{"tokenizer": "char", "encoder_activation": "hardswish", "decoder_layers": 10, "init": "kaiming_normal", "one_sided": true, "weight_decay": 0.1}
Rows from block 5 of the image encoder of a small image captioner, named by matrix and row number. Rows with one number belong to one channel. Each number is 500 + 25 x the weight over its row's rms, rounded and kept within 0 to 999. All counts start at 0. Numbers have three digits each.
After each channel's rows are labels from the 100 images, of 14976, where the channel reaches its highest value: "top examples" is what is common among them. Only what is clearly more common there than usual is listed. The data: photos of plants and fungi (iNaturalist). In brackets: how many of the 100, against the usual share in percent.
# convs0: expand 5x5 conv (encoder.blocks.5.convs.0.weight, 128x32x5x5, each kernel summed), inputs 0-31
# convs1: project pointwise conv (encoder.blocks.5.convs.1.weight, 32x128x1x1, transposed), outputs 0-31

convs0.102:541485534505520527499470529477468525467497535527500539458488515536522520509466508509529523501489
convs1.102:498485499477487490490480461480502519515512531492515539453524482459511508519423515500480531489499
top examples: order Caryophyllales (50 vs 7.8); family: Cactaceae (50 vs 3.3); text has "cactus" (38 vs 2)

convs0.82:533471540504494513494472522472476528475486530523483538490472532514531512477464491490547506486467
convs1.82:519497503480509547510488479505510465528486543494543532446535507494516498486447497507514511464505
top examples: order Caryophyllales (47 vs 7.8); family: Cactaceae (46 vs 3.3); text has "cactus" (30 vs 2)

convs0.55:536466546470487495484470512468485530484477516481488505472466515524521526470488474470517531476467
convs1.55:517507496515511518501506455519490481522532536534507578516505520464521460522489536501511497497495
top examples: order Caryophyllales (40 vs 7.8); family: Cactaceae (37 vs 3.3)

convs0.9:530478537513496527490485484474467536478488535544497539455468513520520516484460489488525515495490
convs1.9:494513479466489504500464483529507492540529553461503513520547507485508521548482511509468510466491
top examples: order Caryophyllales (51 vs 7.8); family: Cactaceae (51 vs 3.3); text has "cactus" (28 vs 2)

convs0.79:501535472536524512525507497523499481506535488505527499496534490526462473544510525532470485538543
convs1.79:522510487510436503466503512523462510488517523480481486492469480521512490503505491460469494556542
top examples: class Liliopsida (28 vs 9.4)

convs0.16:495532495530531497530512453533487480508528512475522486498512520497463460536506540537515469525518
convs1.16:532522476524496503462512503453494490464537451491473507497447510491514473478483481483502465496471
top examples: class Liliopsida (28 vs 9.4)

convs0.44:474473535466506507472464529445484519475504503529491537480466487519496513480480484472503540491473
convs1.44:513474485496500506499456481439492522531510507462492467514488493524515477556473480507536500518530
top examples: order Caryophyllales (27 vs 7.8)

convs0.47:501469525464472515471480520461506524482473517533477518489472512510545517483480465476522534468479
convs1.47:504489515524522498513483466480474477537531555500536538487496528507496459531482504529523519462487
top examples: kingdom Fungi (28 vs 3.5); phylum Basidiomycota (25 vs 2.1); class Agaricomycetes (25 vs 2.1)

convs0.48:495525480546537481526534458510490482527537516491528497508526506488471451531497510526503483536519
convs1.48:513528434522515532510468482488476503464519490464465517517477511497496462499541513474521503473498
top examples: class Liliopsida (25 vs 9.4)

convs0.6:511480528472497487486474489467469504506492533504472541454458513555496495467478491503538525493485
convs1.6:469475516485507473495468503492458495460502512515474523506434532476483512479457505486493479515461
top examples: order Caryophyllales (30 vs 7.8); family: Cactaceae (27 vs 3.3)

convs0.118:520478552487473500483473479466491531491468507512467523513471506535541511475501475473510535482464
convs1.118:503503501518495552496476480526491489495513559490506560485502529447520476512472485510525494490470
top examples: order Caryophyllales (28 vs 7.8)

convs0.61:501519481517535443532526466519490493520533514455520481488513495503477459541500515524506475528512
convs1.61:513537469527511570485488491457466500496529486471482483498480542498477454481500495487518490500496
top examples: class: Liliopsida (29 vs 9.4); order Asparagales (28 vs 4.5); family: Asparagaceae (28 vs 2.6)

convs0.38:517534477526536483539532494534510456511523477481505508511524480531469471538511520530486480522525
convs1.38:528515452538491537458479510486488507466534459518460481523477514478509462501513491495499465505491
top examples: class Liliopsida (27 vs 9.4)

convs0.95:493502463518479461476505494486549462539526456483491464547509482474512494475524494496476482494484
convs1.95:530507533448487482480463532472525511511483462532497493481495519522504539487510473460499508488457
top examples: class Liliopsida (27 vs 9.4)

convs0.80:498526511512546488532540465505467527501512530479526500472517519508468471540500540524513482529524
convs1.80:523480498506520529462487504469454495492538500485465474510457523476505484462469492472513474508456
top examples: class Liliopsida (27 vs 9.4)

convs0.19:528506508467498528469457511491507476478500520544509551450501485537497476491499477519512542523498
convs1.19:479536499494518510511461515488496513452538504469496520498472469534489526514466523479478523552475
top examples: class Liliopsida (28 vs 9.4)

convs0.39:541491510523532541522490532501467518470496530544526524450504516524510495526461508522514502516515
convs1.39:495552494500496485507501483515499460518535537492525500456517474485534494537465538524474516476471
top examples: order Asparagales (28 vs 4.5); family: Asparagaceae (28 vs 2.6); family: Cactaceae (25 vs 3.3)

convs0.113:498505478499508468496489573503506509496520505516530538517518483503507465534541497553501505542497
convs1.113:549503478527533569480452505451501500505523471497478491529495524525513488512513509482511489497515
top examples: order Asparagales (28 vs 4.5); family: Asparagaceae (28 vs 2.6); family: Cactaceae (26 vs 3.3)

convs0.63:511485511462469516469476515471517496486496475538493535515483475490506541480509464452479542474476
convs1.63:504510483531513522489468473504506476564529526474513500478528485465533456531478518526486495493476
top examples: order Asterales (32 vs 11.2); family: Asteraceae (32 vs 10.9)

convs0.86:508498515481477532484476542492490518461460523544486529468481504504543515498470468503504541476482
convs1.86:496519446516510537470488495505484494534518528491496501467526516506508467564468501548498498509525
top examples: phylum Basidiomycota (26 vs 2.1); class Agaricomycetes (26 vs 2.1); kingdom Fungi (26 vs 3.5)

convs0.15:483535484510518471528531473540503478515532500456533477510522487455467471520509519530489482524514
convs1.15:514498547511529491479490507452449508507497540499489502517493505530498481507514497419519496522497
top examples: class Liliopsida (25 vs 9.4)

convs0.65:492467533499509512504496543480473546485458531519485520470478512515535528472454491494515509476472
convs1.65:481506476506494506508508478495530484528516508464522478466544485442539478527449503505518485467505
top examples: kingdom Fungi (26 vs 3.5); order Caryophyllales (26 vs 7.8)

convs0.12:488516469537534485526515493517487483555529480495504490513527498512461470537516534512496476544527
convs1.12:522493524478427549465501517492492508476520490502497484470465517502501519458499464491469520502516
top examples: order Asparagales (26 vs 4.5); family: Asparagaceae (26 vs 2.6); family: Cactaceae (26 vs 3.3)

convs0.20:551493529504524540506488525483463526477501534529497550456497524527510517509463500515529513500496
convs1.20:464517492485483494497494497500499520493515518517505517453497479464540488491435544507455498481457
top examples: order Caryophyllales (25 vs 7.8)

convs0.27:543485527482484524473470528471506530487479511520487525499478534524536528477474472464514534476478
convs1.27:531524492494540529498479462505490479543493540458522497497491487454508472560502496510508480481510
top examples: order Caryophyllales (31 vs 7.8); family: Cactaceae (29 vs 3.3)

convs0.56:502527479530533491539513492521488491508533509488530505486530501531471454538486529538505487545531
convs1.56:520498507487500494479456515510480511459533487523469501443484493539512546499487473462498480524467
top examples: order Asparagales (26 vs 4.5); family: Asparagaceae (26 vs 2.6); family: Cactaceae (25 vs 3.3)

convs0.11:547516521510518517500489465498462515515536520479486532511481548539461460504511517530512500531496
convs1.11:493471521486476444450493498509491499465532475498481482487459493500512518467496468459466512526482
top examples: class: Liliopsida (31 vs 9.4); order Asparagales (28 vs 4.5); family: Asparagaceae (28 vs 2.6)

convs0.107:489516497518550492525520470509464506534514526493542511459492526490453457523481514506503475528518
convs1.107:506531461558511535496486508459462497475564494465472487486476490499485476497498491511508492519490
top examples: class Liliopsida (25 vs 9.4)

convs0.83:505492506476483500485462515489522499465492451509481512531485466487494540486531488466441539494476
convs1.83:527481502507528543470467487475493511519478514497489459540481521557519507530512491470542478497491
top examples: order Asterales (36 vs 11.2); family: Asteraceae (36 vs 10.9); text has "common" (28 vs 6.5)

convs0.81:552490513516513540498476512498483497487509540548507541423497507503505517509473504513521499509517
convs1.81:477502496473491499491500528481453517504508481516498532465482505499520499484426519493438498476476
top examples: class Liliopsida (29 vs 9.4)

convs0.21:471474510498509490492536547488491532507510544554501530456473509518478462482465491507502486511483
convs1.21:500518507497514551522459469510466486491509511485483542489520505486517467502445541505472519486460
top examples: order Asparagales (32 vs 4.5); family: Asparagaceae (32 vs 2.6); text has "yucca" (27 vs 1)

convs0.66:488532463555528501513498489508467489525527506478530489504529502526473462519524521529493481536539
convs1.66:521488503525446496452524516505500513456526497521505515479475478490520504492485466475466496561513
top examples: class: Liliopsida (29 vs 9.4); order Asparagales (26 vs 4.5); family: Asparagaceae (26 vs 2.6)

convs0.57:463477511512506497493531558471532470503529484533501458479524471479503504487519496543496469531501
convs1.57:491459487497488465493434511496527527515490485498512485511523486500533518460484471450485508499456
top examples: order Asterales (38 vs 11.2); family: Asteraceae (38 vs 10.9)

convs0.101:522468533456479491493484484464477533518475530487464523515490517524519503493493463493544529468474
convs1.101:483481563495493486493490502460443500497501551503499510498504498520520481493494509423495500506496
top examples: family: Cactaceae (31 vs 3.3); order Asparagales (26 vs 4.5); family: Asparagaceae (26 vs 2.6)

convs0.23:534509487520536479542531470516452514503515527475525510483513544490490488504461525515518469535513
convs1.23:514529476514503508519520503470480459519472539435473474521481524466472465496483513508513506471503
top examples: class: Liliopsida (30 vs 9.4); order Asparagales (27 vs 4.5); family: Asparagaceae (27 vs 2.6)

convs0.62:527483510490535475528492507484465520512480543519498540480481512506479476526450508542551486490508
convs1.62:519477489482546516507481515475460513520516536473484483534522515568524531513514506479526520491506
top examples: order Asparagales (28 vs 4.5); family: Asparagaceae (28 vs 2.6); family: Cactaceae (25 vs 3.3)

convs0.94:452495496530507516524512541499529490477481471530482477507517444503528538506522533516459491486513
convs1.94:542499527508507518464462482489491520512508482518502442534456538524477509503509475462524484517486
top examples: family: Asteraceae (35 vs 10.9); order: Asterales (35 vs 11.2); order Ranunculales (30 vs 4.2)

convs0.2:534477532472485525478472529467488512490480514541462527488473519545517511485478481478527530487477
convs1.2:490497511494491541511492485484474483544527547476519540487525512461515493532454512495542509483524
top examples: order Caryophyllales (55 vs 7.8); family: Cactaceae (52 vs 3.3); text has "cactus" (32 vs 2)

convs0.42:533484554515492519484472498473463543476498539510481527484458535520516507479480500473525512490476
convs1.42:487485499494466514493533467533486486482500486527489525507530469442568510476473513506503489483477
top examples: order Caryophyllales (35 vs 7.8); family: Cactaceae (33 vs 3.3)

convs0.127:466527466531520467530537501529525468509527477492511484514530478497469485520518529539485482530525
convs1.127:526531476532531555466461483477493534493512457507476495527474507470520472516524499470507487503495
top examples: class: Liliopsida (28 vs 9.4); order Asparagales (25 vs 4.5); family: Asparagaceae (25 vs 2.6)

convs0.32:473538482533526473528540478537508483502526484482528464500523492483475479522517533515476473526532
convs1.32:506499468532508535514477460482468531497497443486483484517464487481512491484498484491521486482437
top examples: class Liliopsida (25 vs 9.4)