config.toml
encoder_arch = "efficientnet_v2"
model = "image captioner"
dataset = "photos of plants and fungi (iNaturalist)"
train_examples = 45211
image_size = 64
crop_scale_min = 1
horizontal_flip = true
translate = 0.06
tokenizer = "char"
vocab_size = 37
encoder_norm = "batchnorm"
encoder_activation = "hardswish"
encoder_channel_attention = "se"
encoder_depths = [4, 7, 7]
encoder_kernel_size = 5
encoder_stem = "deep"
encoder_expansion = 4
encoder_widths = [16, 32, 64]
fusion = "cross_attention"
label_smoothing = 0.05
decoder_width = 192
decoder_layers = 10
decoder_norm = "layernorm"
decoder_norm_position = "post"
decoder_activation = "swiglu"
decoder_mlp_ratio = 2.67
decoder_head_dim = 64
decoder_fused_qkv = false
decoder_bias = "none"
decoder_qk_norm = true
decoder_parallel_block = false
decoder_inner_norm = false
decoder_positions = "learned"
decoder_cross_attention_every = 1
decoder_tie_embeddings = false
init = "kaiming_normal"
residual_init = "scaled_by_depth"
optimizer = "soap"
beta2 = 0.95
learning_rate = 0.0032
beta1 = 0.95
shampoo_beta = 0.95
eps = 1e-08
precondition_frequency = 50
max_precond_dim = 1536
one_sided = true
adamw_lr_other_params = 0.0016
max_grad_norm = 5.0
ema_decay = 0.999
max_steps = 8600
batch_size = 64
epochs = 12.2
lr_schedule = "linear"
final_lr_fraction = 0.1
warmup_steps = 170
weight_decay = 0.1
adamw_weight_decay_other_params = 0
Rows from block 5 of the text decoder of a small image captioner, named by matrix and row number. Rows with one number belong to one neuron. Each number is 128 + 24 x the weight over its row's rms, rounded and kept within 0 to 255. All counts start at 0. Numbers have three digits each.
After each neuron's rows are labels from the 100 texts, of 14976, where the neuron reaches its largest size: "tokens" is the input token at the peak. Only what is clearly more common there than usual is listed. The data: photos of plants and fungi (iNaturalist).
# gate: MLP gate (decoder.blocks.5.mlp.gate.weight, 512x192), inputs 0-63
# fc1: MLP up (decoder.blocks.5.mlp.fc1.weight, 512x192), inputs 0-63
# fc2: MLP down (decoder.blocks.5.mlp.fc2.weight, 192x512, transposed), outputs 0-63

gate.387:135137134094162098157087098148086128130122144122150145144081141063125144122142130121178122125150133156146128124138119105151158118146133110132107087115155101108086141085124129141109120095106118
fc1.387:119150129132149145110151088154165120091098119144130120079126122138158114170153132159103180113106107113106109140133115139076134124151168130155151139134119136100121133123150085135147137123151125
fc2.387:107089135132130147139136124140114165121123112155127120105107136120148164182111113133130135110124111161110093162160119130130104139116112142126125135130129122140141122159095123123133105125132139
tokens: "o"; "t"; "("

gate.216:154146175113102152096144130131131175141109139125088117054094093110098095156133127120138110146131159139079132123111100137116167108132133130128139141126146135149145145101125157104172100140160162
fc1.216:143130172121132102142135192112169129100131137156129105134157103147136122114164093132136134179135153130094118146094114136179131070106122139098133103132129125099103084102128138116092140120163138
fc2.216:125157152138132130120111120074150080185115118125108168128113140097167136154074119118145163105142128100166153098102131132139112097139140138107115096151124165147123105141146113118156127140108152
tokens: " "; "t"; "s"

gate.494:113126137100075129099162152102140165154101132125149127153159112111105122098148141108178142079117161093158111157118106079137164157128149130095140146124141178130108134087144131128083139114129102
fc1.494:103131183152138163123133137105081119117088124106175168100138143149128136116109161125135137140139182111162101128123136124118125144140161125137088115091150133158181150138120126103103143115133146
fc2.494:119103129117167141154141196152099116136127099134127143129161103139151142157148139177116158169128154117157164104130117134114133123161110163128161137153122135079132120080107128094065139141172134
tokens: " "

gate.146:109137099137123108106134103142094087171130116173111132161125172127124124121129136141173141089081169133143132124081153129126160148099105124106098140114118093117115095151105138142134152125108120
fc1.146:132157147135141129114094128126152082112119133152117153130126159128116114143107140132140165129155127127135125125129120148141159128132087126109151118159110135146112096157131136180130126160124092
fc2.146:127132133153150135123124167099168134141085139128105187160146119156127138115112140118156119096141126094097117144103183134114153124168125132153087112174153112139150102132116170108116167101172107
tokens: "a"; "o"; "("; "k"

gate.240:089181137116084154123099102095075136147121115112065115119123093135151111139122127156114159137103113118171110140116099140123121141119156117125121105129122098132094162106117124145141175123092119
fc1.240:163140150159163136173130127129180118112143117119140153138104194070137153146151158129159114141125121122148079109117178117095143090140108139120105127152136131118141119169142116107121108110127154
fc2.240:105066141114130079111095120136127116139139084105080080146155140134119160112120124139120119115146164133106101181156086107128148128130134125114101094136119173137141088126150135135121116130143135
tokens: " "; "o"; "l"; "c"

gate.262:096128141138157159109136124066112126162118164185117134164153125064172152122096108112148135099122080116130144102149130117094116094148146121135111134109130090089100115100144149105113130120134148
fc1.262:131165114129122149117123142104119166130126135102143117145127143117151071160107102124157174116133094073125128139138118119084126096126132142143176117123125125111100142105102185101098160163120135
fc2.262:115167144104112115150127093102134120148109091179107089144142081138106170132093096115132133166117119110102119128136146111130106127133118129112150132089140096083144136173171129139120125174117142
tokens: "a"

gate.432:171130139119084113144141116169123104135107087143175140129085156125140158140127139098086106107110143140107103132153081143121115180135184122108162108123127104108117128130103113126094090137105120
fc1.432:130107162118097138151100162145131132094072134161171133165140169095142130125128113137074096169093160120114171140152106189116132107143125085143142115128142175110145158100108136095110130117128170
fc2.432:121147111152162089145096154092119108173137088138181161114171114083123132110129126140138108132112103121162137138154121156175153127118109148118122092128136146119115131140127146152083148145092123
tokens: " "; "n"; "e"

gate.478:103122116102118144170155094103090138123124118152120101136128108143118127090135131145152173146087130120134123120128112104094118136154137112184121166126126125114115184114171110146160140121139113
fc1.478:165149127119130147117088149155138106102156161112122134099111150090156149120151150139094137127161067160123123168131171160130097098130165160122149113129161114119131133140138139143137141159128158
fc2.478:159089151143124141079127137115100133156142132111135147119114117149151124122114130112132148113163139150140117096118144147149143149163143118098144071137135097136162132146152136095105122127117136
tokens: " "; "-"; "r"

gate.491:115143125107162099143103130162172091117087124111125156151130163156153098135079135107122116125097102132134127171153119078100102090132103075133120101108154110129149150115124153100131146135117111
fc1.491:185112094112135139131168121163143081112132131117149145127150095134145123117129101122120134152128139152114117138120120099159051123102141125136151115144126150155103124111148058114105143087129122
fc2.491:136109124105145102173142101128129167113108113101119144119149096162123153106094105111149128118111113132153106127046131104145175166109114084129129127130120113116145125086153104101119103109132161
tokens: " "; "-"