Weights of a small image captioner.
Model: 7.36M parameters, encoder depths [4, 7, 7], encoder widths [16, 32, 64].
Training: soap at rate 0.0032, batches of 64.
Data: trained on photos of plants and fungi (iNaturalist), 45211 training examples, 12.2 epochs.
Rows from block 7 of the text decoder, named by matrix and row number. Rows with one number belong to one neuron. Each number is 128 + 32 x the weight over its row's rms, rounded and kept within 0 to 255. All counts start at 0. After the name is the row's rms in percent of the matrix's.
# gate: MLP gate (decoder.blocks.7.mlp.gate.weight, 512x192), inputs 96-191
# fc1: MLP up (decoder.blocks.7.mlp.fc1.weight, 512x192), inputs 96-191
# fc2: MLP down (decoder.blocks.7.mlp.fc2.weight, 192x512, transposed), outputs 96-191
gate.24 101 [179 184 145  78 118  89  93 145 157  90 147 142 126 146 139  95 126 178 100 100 142  98  88 113 118 137 169 147 113  80 114 147 178 130 188 119 133 154 117 126 104  93  54 138 179 102  66 115 135 116 150 112 132 157 121 120  98 200 113 123 124 143  97 150 144  62 167 179 114 106 109 160 174 135 113 127 162 130 148 119 144 225 120 183 104  83 133 162 146 184 143  63 103 136 126 142]
fc1.24 099 [161 161 128 111 123  87 132 168 155 156 119 121 137 139 133  67 133 129 131 185 180 148 142 152 192 142  95 118 129 131 127 175  79 123 141 139 119 122 146 154 155 125  81 102 136 116 111 102 140 157 202 135 118 101 162 140 138 101 134  91 106 109 101  88 129 177 112 118  92 160 178  81  84  89  74  70  92 105 112 138 120  94 109 137 113 135  94 156 153  55 118 102  85 199 120 122]
fc2.24 105 [ 97 155  85 106  54 123 157 165 138 151  88  64 148 110 144 116 120 143  94 167 159 130 123 168  98 108 117 180  63 171 185 174 102 116 131 138 175 162  99 111  97 110 116 148 118 125 114 131  78  97  71 123 115 127 118 127  98 110  65 125  95 147  88 144 137 120 164 125 149 172 123 117 125  98  60 122 130 176 117 114  68 137 128 135 193 157  97 116 195  97  79 131 169 101 151 157]
gate.25 160 [203 133 135 160 141 160 190 157 106 136 168 141 109 164 115 138 114 130 106 139 115 121 127 155  71 129  81 125  99 133 147  79  91 136 132 199  98 155  97 146  99 112  97  65 127 122 156  90  83 134 143  80 121 133 133 189 140 190 186 107  93 119 138 156 105  59 130 120 132 147 131 172 114  70 140 109 142 128 112  47  94 171 120 136 135 138 139 151 113 126  57 155  88 120 160 104]
fc1.25 189 [104 140 116 131 122  98  96 130 105  95 126 155 184 129 120 105 112 143 180 110 105 143 174  96 194 123 107 154 162 118 146 148 146  97 126 133 144 100 117 105 111 138 146 175 140 100 159 126  94 125 158 139 129 145 115  99 122 135 146 106  76 121 133 114 129 135  95 111 102 143  81 156 137 163 109 203  83 142 135 168 118 135  98 154 106 136 154  63 129  99 174 172 131 180 147 113]
fc2.25 169 [128 116 142 126 117 134 114 136 132 128 131 135 140 122 145 129 127 122 127 132 132 108 125 139 129 133 123 147 143 128 134 255 120 130 126 123 137 124 123 127 127 137 136 150 134 116 127 124 140 128 125 130 137 126 133 129 112 131 127 157 123 127 125 136 124 135 121 126 121 124 116 117 138 143 143 149 123 151 135 130 139 143 133 128 136 117 127 103 132 134 139 132 112 138 123 119]
gate.26 099 [124 161 155 141 121 163 127 189 105  94 119 155 116 156 127 132 114 163 181 118 156 152 146 132 189 164 126  51 114 144 137 154 156 129 166  93  84  85 159 118 151 126 109 144 145  87  58  98 114  97  76 124 157 150 111 117 172 122  75 142  92  84 127 167  83 160 101 148 134 108 121 146 114  99 128  85 120  73 143 132 133 207 141 107 125  62 110 164 134 137 137 132 189 113 121 124]
fc1.26 099 [ 88 168 183 139  96 160  99 143 140 151 192 169 125 135 129 138 151  97  95 107 129  80 118 143 109 105 159 157 134 192 145 122 114 128 107 129 121 144 145 137 158 110 155 109 164 120 202 125 132  92 139 146 130 189 155 147 119  81 183 141  94 139 120 121 144  82 129 143 108 106 125  85 100 149  65 117 101  99 118 163  74 126 197  99 165 139 131  81 111 104 123 162 139  90  92 170]
fc2.26 098 [ 47 129 110 173 128  82 134 172  99 143 117  79 152 166  96  68 160 128 126 132 147  78 111 157 169 105 138 178 111 112 133 161 134 146  89 156  88 124 134  94 108 121 178 149 111 108 114 132 116  85  71  80 163 135 148 145  99 117 117 104  87 109  68 120  94  93 172 171 110 186 129  98 154  90  98  61 155 127 200 136 137 125 127 136 137 123 166  89  99 184 129  37  98 105 165  73]
gate.27 110 [107 121 115 131 152 169  76 180  94 168 143 133 123 137  55 170 195 137 134 141  90 102 136 149 139 116 170 148  98 165  92 108 105 153 193 147 163 171  99 139 139 148 133 114 156  76 197 132 159 118 173 124 210 140 120  93 114 183  40  74 164  48 127 106 161  67  88  78 173 107 139 108 139 123 134 102  90 126 109 170 132  95 105 182  94 101 108 121 174 136 134 130 131 156 113  90]
fc1.27 105 [101 121 151 169 165 105 135  89 164 156  79 128 103  90 110 135  93  99 150 150 196 153  91  72 139 172 110 158 147 129 136 108 171  96 132  69 156 117  94 159 173 151 126 137 126 142 156 140 179 122 133 165 126 134 146 143 157 112 107  83 101 136  58  77  84 154 154  83 124 110 138 147 103  95 163  62 179 144  76 148  99 146 134  70 191  96 103 127 116  91 161 135 128 126 152 104]
fc2.27 103 [178  66 136 105 131 110 174 133 157 154 153 167 184 138 116 150  88 162 139 116  89 147 107  80 125 167 150 124 164  51 133 139 139 114 101  86 162 148 130 138 129 107 160 134  87 138  94 173 176 153 105 105 122 128 131  91  88 102 136 107  93 108 141 191 166 175 161 149 125 116  98 177 116 170 165 160 164 121 157 146 163 135 109 101 154 122  73 174 107 110 128 128 139 148 155 101]
gate.28 106 [148 124 177 104  98 158  68 137 105 128 189 128 104 107 147 145 143 100 148 116 166 113 133 169 101  92 135 104 167 100 145 165  80 106 193 161  47 145  99 125 118  81 156 184 108 169 171 112  94 106 142  98  94 134 158 172 157  63 156 142  98 122 138 157 185 107 164  93 193 169 207 113 126 148 125 147 156 110 155  94 132 110 104 137 157 144 105 159 182 210 137 131 172 102 183 102]
fc1.28 098 [116 109  90  93 127 139 112 144 111 110 196 167 190 127 155 125 135  85 112  98 167 153 114 136 166 134 134 142 131 142 116 138 191 164 126 122 101  84  88 103 161 109 131 134  92 124 148 173 165 118 108 136 144 114 162 141 185  32 178 150 186 135 125 130 144  70 143 193 143 107 112 138 110 169 120  90 176 122 141 107 149 154 165  73 105 181 134  41 213 157 217 141 210  87 155 109]
fc2.28 095 [152 172  95 138 116 102 128 103 110 117 175 141 155  78 127 152 117  94 173  76 155 155  69 103 124 142 119 102 153 149  81 163 154 119 118 133 112 178 182 120 134  86  92 136 129 141 132 118 156  90 151 153  97 126 135 159 159 120 157 143  86 147 159 128 175  71  95 183 169 129  55  95 111 168 129  80 153 173 116 147  93 155 132 105 199 170  85 116  92 229 154 114 164 156 154 127]