{"image_size": 64, "fusion": "cross_attention", "decoder_layers": 10, "decoder_activation": "swiglu", "shampoo_beta": 0.95, "one_sided": true, "adamw_lr_other_params": 0.0016, "final_lr_fraction": 0.1, "adamw_weight_decay_other_params": 0}
Rows from block 5 of the image encoder of a small image captioner, named by matrix and row number. Rows with one number belong to one channel. Each number is 128 + 24 x the weight over its row's rms, rounded and kept within 0 to 255. All counts start at 0. Numbers have three digits each.
After each channel's rows are labels from the 100 images, of 14976, where the channel reaches its highest value: "peak at" is the part of the image that holds the peak. Only what is clearly more common there than usual is listed. The data: photos of plants and fungi (iNaturalist). In brackets: how many of the 100.
# convs0: expand 5x5 conv (encoder.blocks.5.convs.0.weight, 128x32x5x5, each kernel summed), inputs 0-31
# convs1: project pointwise conv (encoder.blocks.5.convs.1.weight, 32x128x1x1, transposed), outputs 0-31

convs0.87:154106166123104141111112100088167146125124119189124136108085106155134143125107106094119148116119
convs1.87:112123160155152158122099131109103130099170121104114128113129135135156114165113075082127107097108
peak at: top right (45)

convs0.25:076135111116140083141150184126147139156145146168134111123153121097089125131123136163144135142148
convs1.25:135118087129159164114114110104120130145142139089098090175141169159143103144146141138169128117117
peak at: top centre (30)

convs0.120:132145101148130127155126114151139094135130121089153122153131168149090082163127155170128106159152
convs1.120:146116158103076144077124133115142126117121137137124124117057096138149114114137111089108154140128
peak at: top centre (29)

convs0.67:135146109157153124156130108149090113165159159122140126105154164151094100138119151166146112167143
convs1.67:143109111118162171108092148105084129132121133088094110144127148165132134106145111099158125125085
peak at: top centre (31)

convs0.117:136148114172154109157146114152125111130149118110163101119163131119096104149153164150133086161160
convs1.117:138135090165152171103109123094106146117146097101082112165095129124149090116146130124154122126132
peak at: top centre (38)

convs0.108:151127122137139110131125106146065132112151148084141151074130150116106148126107139129116083151160
convs1.108:138105103186138140172163128155103140106129175115103132126120120161105089121098124118140139153139
peak at: top right (40)

convs0.78:111139092169141159130148117137093111142144103135144119106179110126086132135143136111076122147166
convs1.78:153152088185134141158142115110098114128155135099111126093110138093120086112111140115117114095103
peak at: top right (49)

convs0.14:169150145113134136110123086125103118159159157139145169110119147108097082132105141162167120147124
convs1.14:136126135131149114121118133124115166097156135136096127093082135158113153114130074070128147152109
peak at: top right (45)

convs0.114:159113167140114129116101133109108164086117162127112140107090162132166147105097118094163119117116
convs1.114:130140110097120146111157140133121099145135130117126162087139124097193120097077138157096124119119
peak at: bottom centre (28)

convs0.28:117098132079095153105115149119113146105102148168142127125107159120157165099091110088133118113136
convs1.28:126155115147142122159101109131131086155112134121127150132132107107191135135086091153101135088109
peak at: top left (39)

convs0.91:127143107163164125165146098153098116137152132124171120082142146132106096145112153138114101162158
convs1.91:148151061182110172116151124128105098123156119103111112117114118111117091128128149143125109111121
peak at: top centre (38); top right (31)

convs0.34:109147111180164123162146104129122124125167121113144132124143107158096098147120148155096106170158
convs1.34:180132091138130119087109102109104087109122095114091125158113114132132128116123104091118094100112
peak at: top left (25)

convs0.72:093089130103147091112118136095143156051109122114123128108127106110140128099137098128110115123103
convs1.72:159144124158147126165116110115148087109121127157147170138129119096174104133087093129131145096111
peak at: top centre (33); top left (27)

convs0.96:140157105129116095132151088157131121118170123118187115086156125102101113145116120130114139170144
convs1.96:145114121128150168136119108134120104133118178120104147150129151164110110140157102129128155055144
peak at: top right (33)

convs0.49:152119138136166143154137160122114129131121157195135157089138152139124125141081152154166131140129
convs1.49:132150136120119143172111117139160090135131167097149132091120087105126147155126149155153166089118
peak at: top centre (42); top right (27)

convs0.58:159118107101116156120125116078132144145124178135134146107160128123088112148080105155162143114144
convs1.58:085097101136113117156128111127140125105127170131133128104115108124159112122083150124163096068121
peak at: middle left (28)

convs0.64:136121154123100140108111130117106158083114137101119107137101144110164180085107112082125139107106
convs1.64:163150118161164126148114108130128120168096125110131132119165096083159101142116099139085107120108
peak at: top left (25)

convs0.90:181109167116123134111135089122083139144137151119099162134103175134111123092129118107151115115101
convs1.90:118106185098127157151160113162101111171127137097121134145136143113160121113117128114172115100102
peak at: top left (28)

convs0.51:173141157118128172139102138147096146127134141138139157080117168170093139145109141136156145143140
convs1.51:112123134132096119120098133179099108123157091101095166135120118114152127095127115096080123123095
peak at: top centre (45); top right (31)

convs0.103:110145117156171120170123124144116115122173126106165131119157143102092113143133165160117100168148
convs1.103:142170092175147159093105119107105135106163098109101112149103133108119101103133107112132098141116
peak at: top centre (50)

convs0.5:106105133143111091109152103081168158120129118113117099155118092115151106133124099097086107124105
convs1.5:158112175144128155140109110117126148131156093147140129170118178118117115134125093099141084107102
peak at: centre (47)

convs0.4:144111133082130112101114139101137120156142143142123171119085150144126113101101087104163158126087
convs1.4:145148123130162140145098097133106118165183154101103166097148130131099118182143138133126125127114
peak at: middle right (35)

convs0.30:146145130153155113153134123136132084149169136119147127120160129138107097172112161166145091167149
convs1.30:137114110152132135100134128102097146102167110143094099123081142145143126105145083087133128174131
peak at: top right (41)

convs0.71:178140134122146143127100119128085135113130166151126182092121164140116122150094133146171130143141
convs1.71:114118117082102121107139132103093122120139135134107158113094168108102152107074132106102139114088
peak at: top left (39); middle left (29)

convs0.126:080124129148122148125124078118157119142135113114126076152130103073132114127173146138125090121133
convs1.126:152161105158143116137117105107117165099152095133091128139107131097134108092104103090131103120085
peak at: centre (49)

convs0.31:131149097136148103151171134140123118102146137137147136146150119094123063142144140182100138158121
convs1.31:155161083147172186124092112101127113135142102105117134161127156127121094135144136131145099128137
peak at: top centre (35)

convs0.17:155119168110128137107108158114102140110117133130092155139120155162141178100126125098151165110086
convs1.17:117100107114117148139116120128107133196111132111146119119153137085163126155081140127159121084122
peak at: bottom centre (43)

convs0.93:138101154089105132090130129113116147106120125146111164130071140133128147082108101095123148120087
convs1.93:101128125118149148117109096134099126190097154099123166115149137104155106150119117132113152084103
peak at: bottom left (31)

convs0.43:154179112122141113126077093156129125120169120103130165109125125131118137161127150161139115162165
convs1.43:165114124129129133091109157094095147097133154164112140134120148182103150115095098096115123132106
peak at: top left (46)

convs0.22:145149119153148084154138091155171096115133104097151105144153095144126109163135136148091131127147
convs1.22:153108099164099183104122139092125160108164141153109105112087132154111130139127101121121112117100
peak at: top centre (28)

convs0.88:142135095160148108150153109134122116160156148125175098129153123116113062159139135148131118155153
convs1.88:147174098157141164135129114102116127147153106077115109140095156105107099154152122139152107150144
peak at: top centre (35)

convs0.69:149154109151155119140126098157095131095151114104122151074163128148114125135136148161132110173157
convs1.69:127116115133107106141124137133094112131086161127140108164094142148146133093055121122156107102119
peak at: top left (47)

convs0.7:120098167098104130109123129092121156146096140127112128121093147107139149088124090089131149088098
convs1.7:104126110159133127137116100161115136165123149136144149166146124127130105125109154130142100087053
peak at: middle left (28)

convs0.125:133106172101130141110087135104113177127115119120110161138101161146150170098128107089133148119108
convs1.125:168129113134111140140118130088125107181134178110161121113126136083130109156084125139141100116150
peak at: bottom centre (35)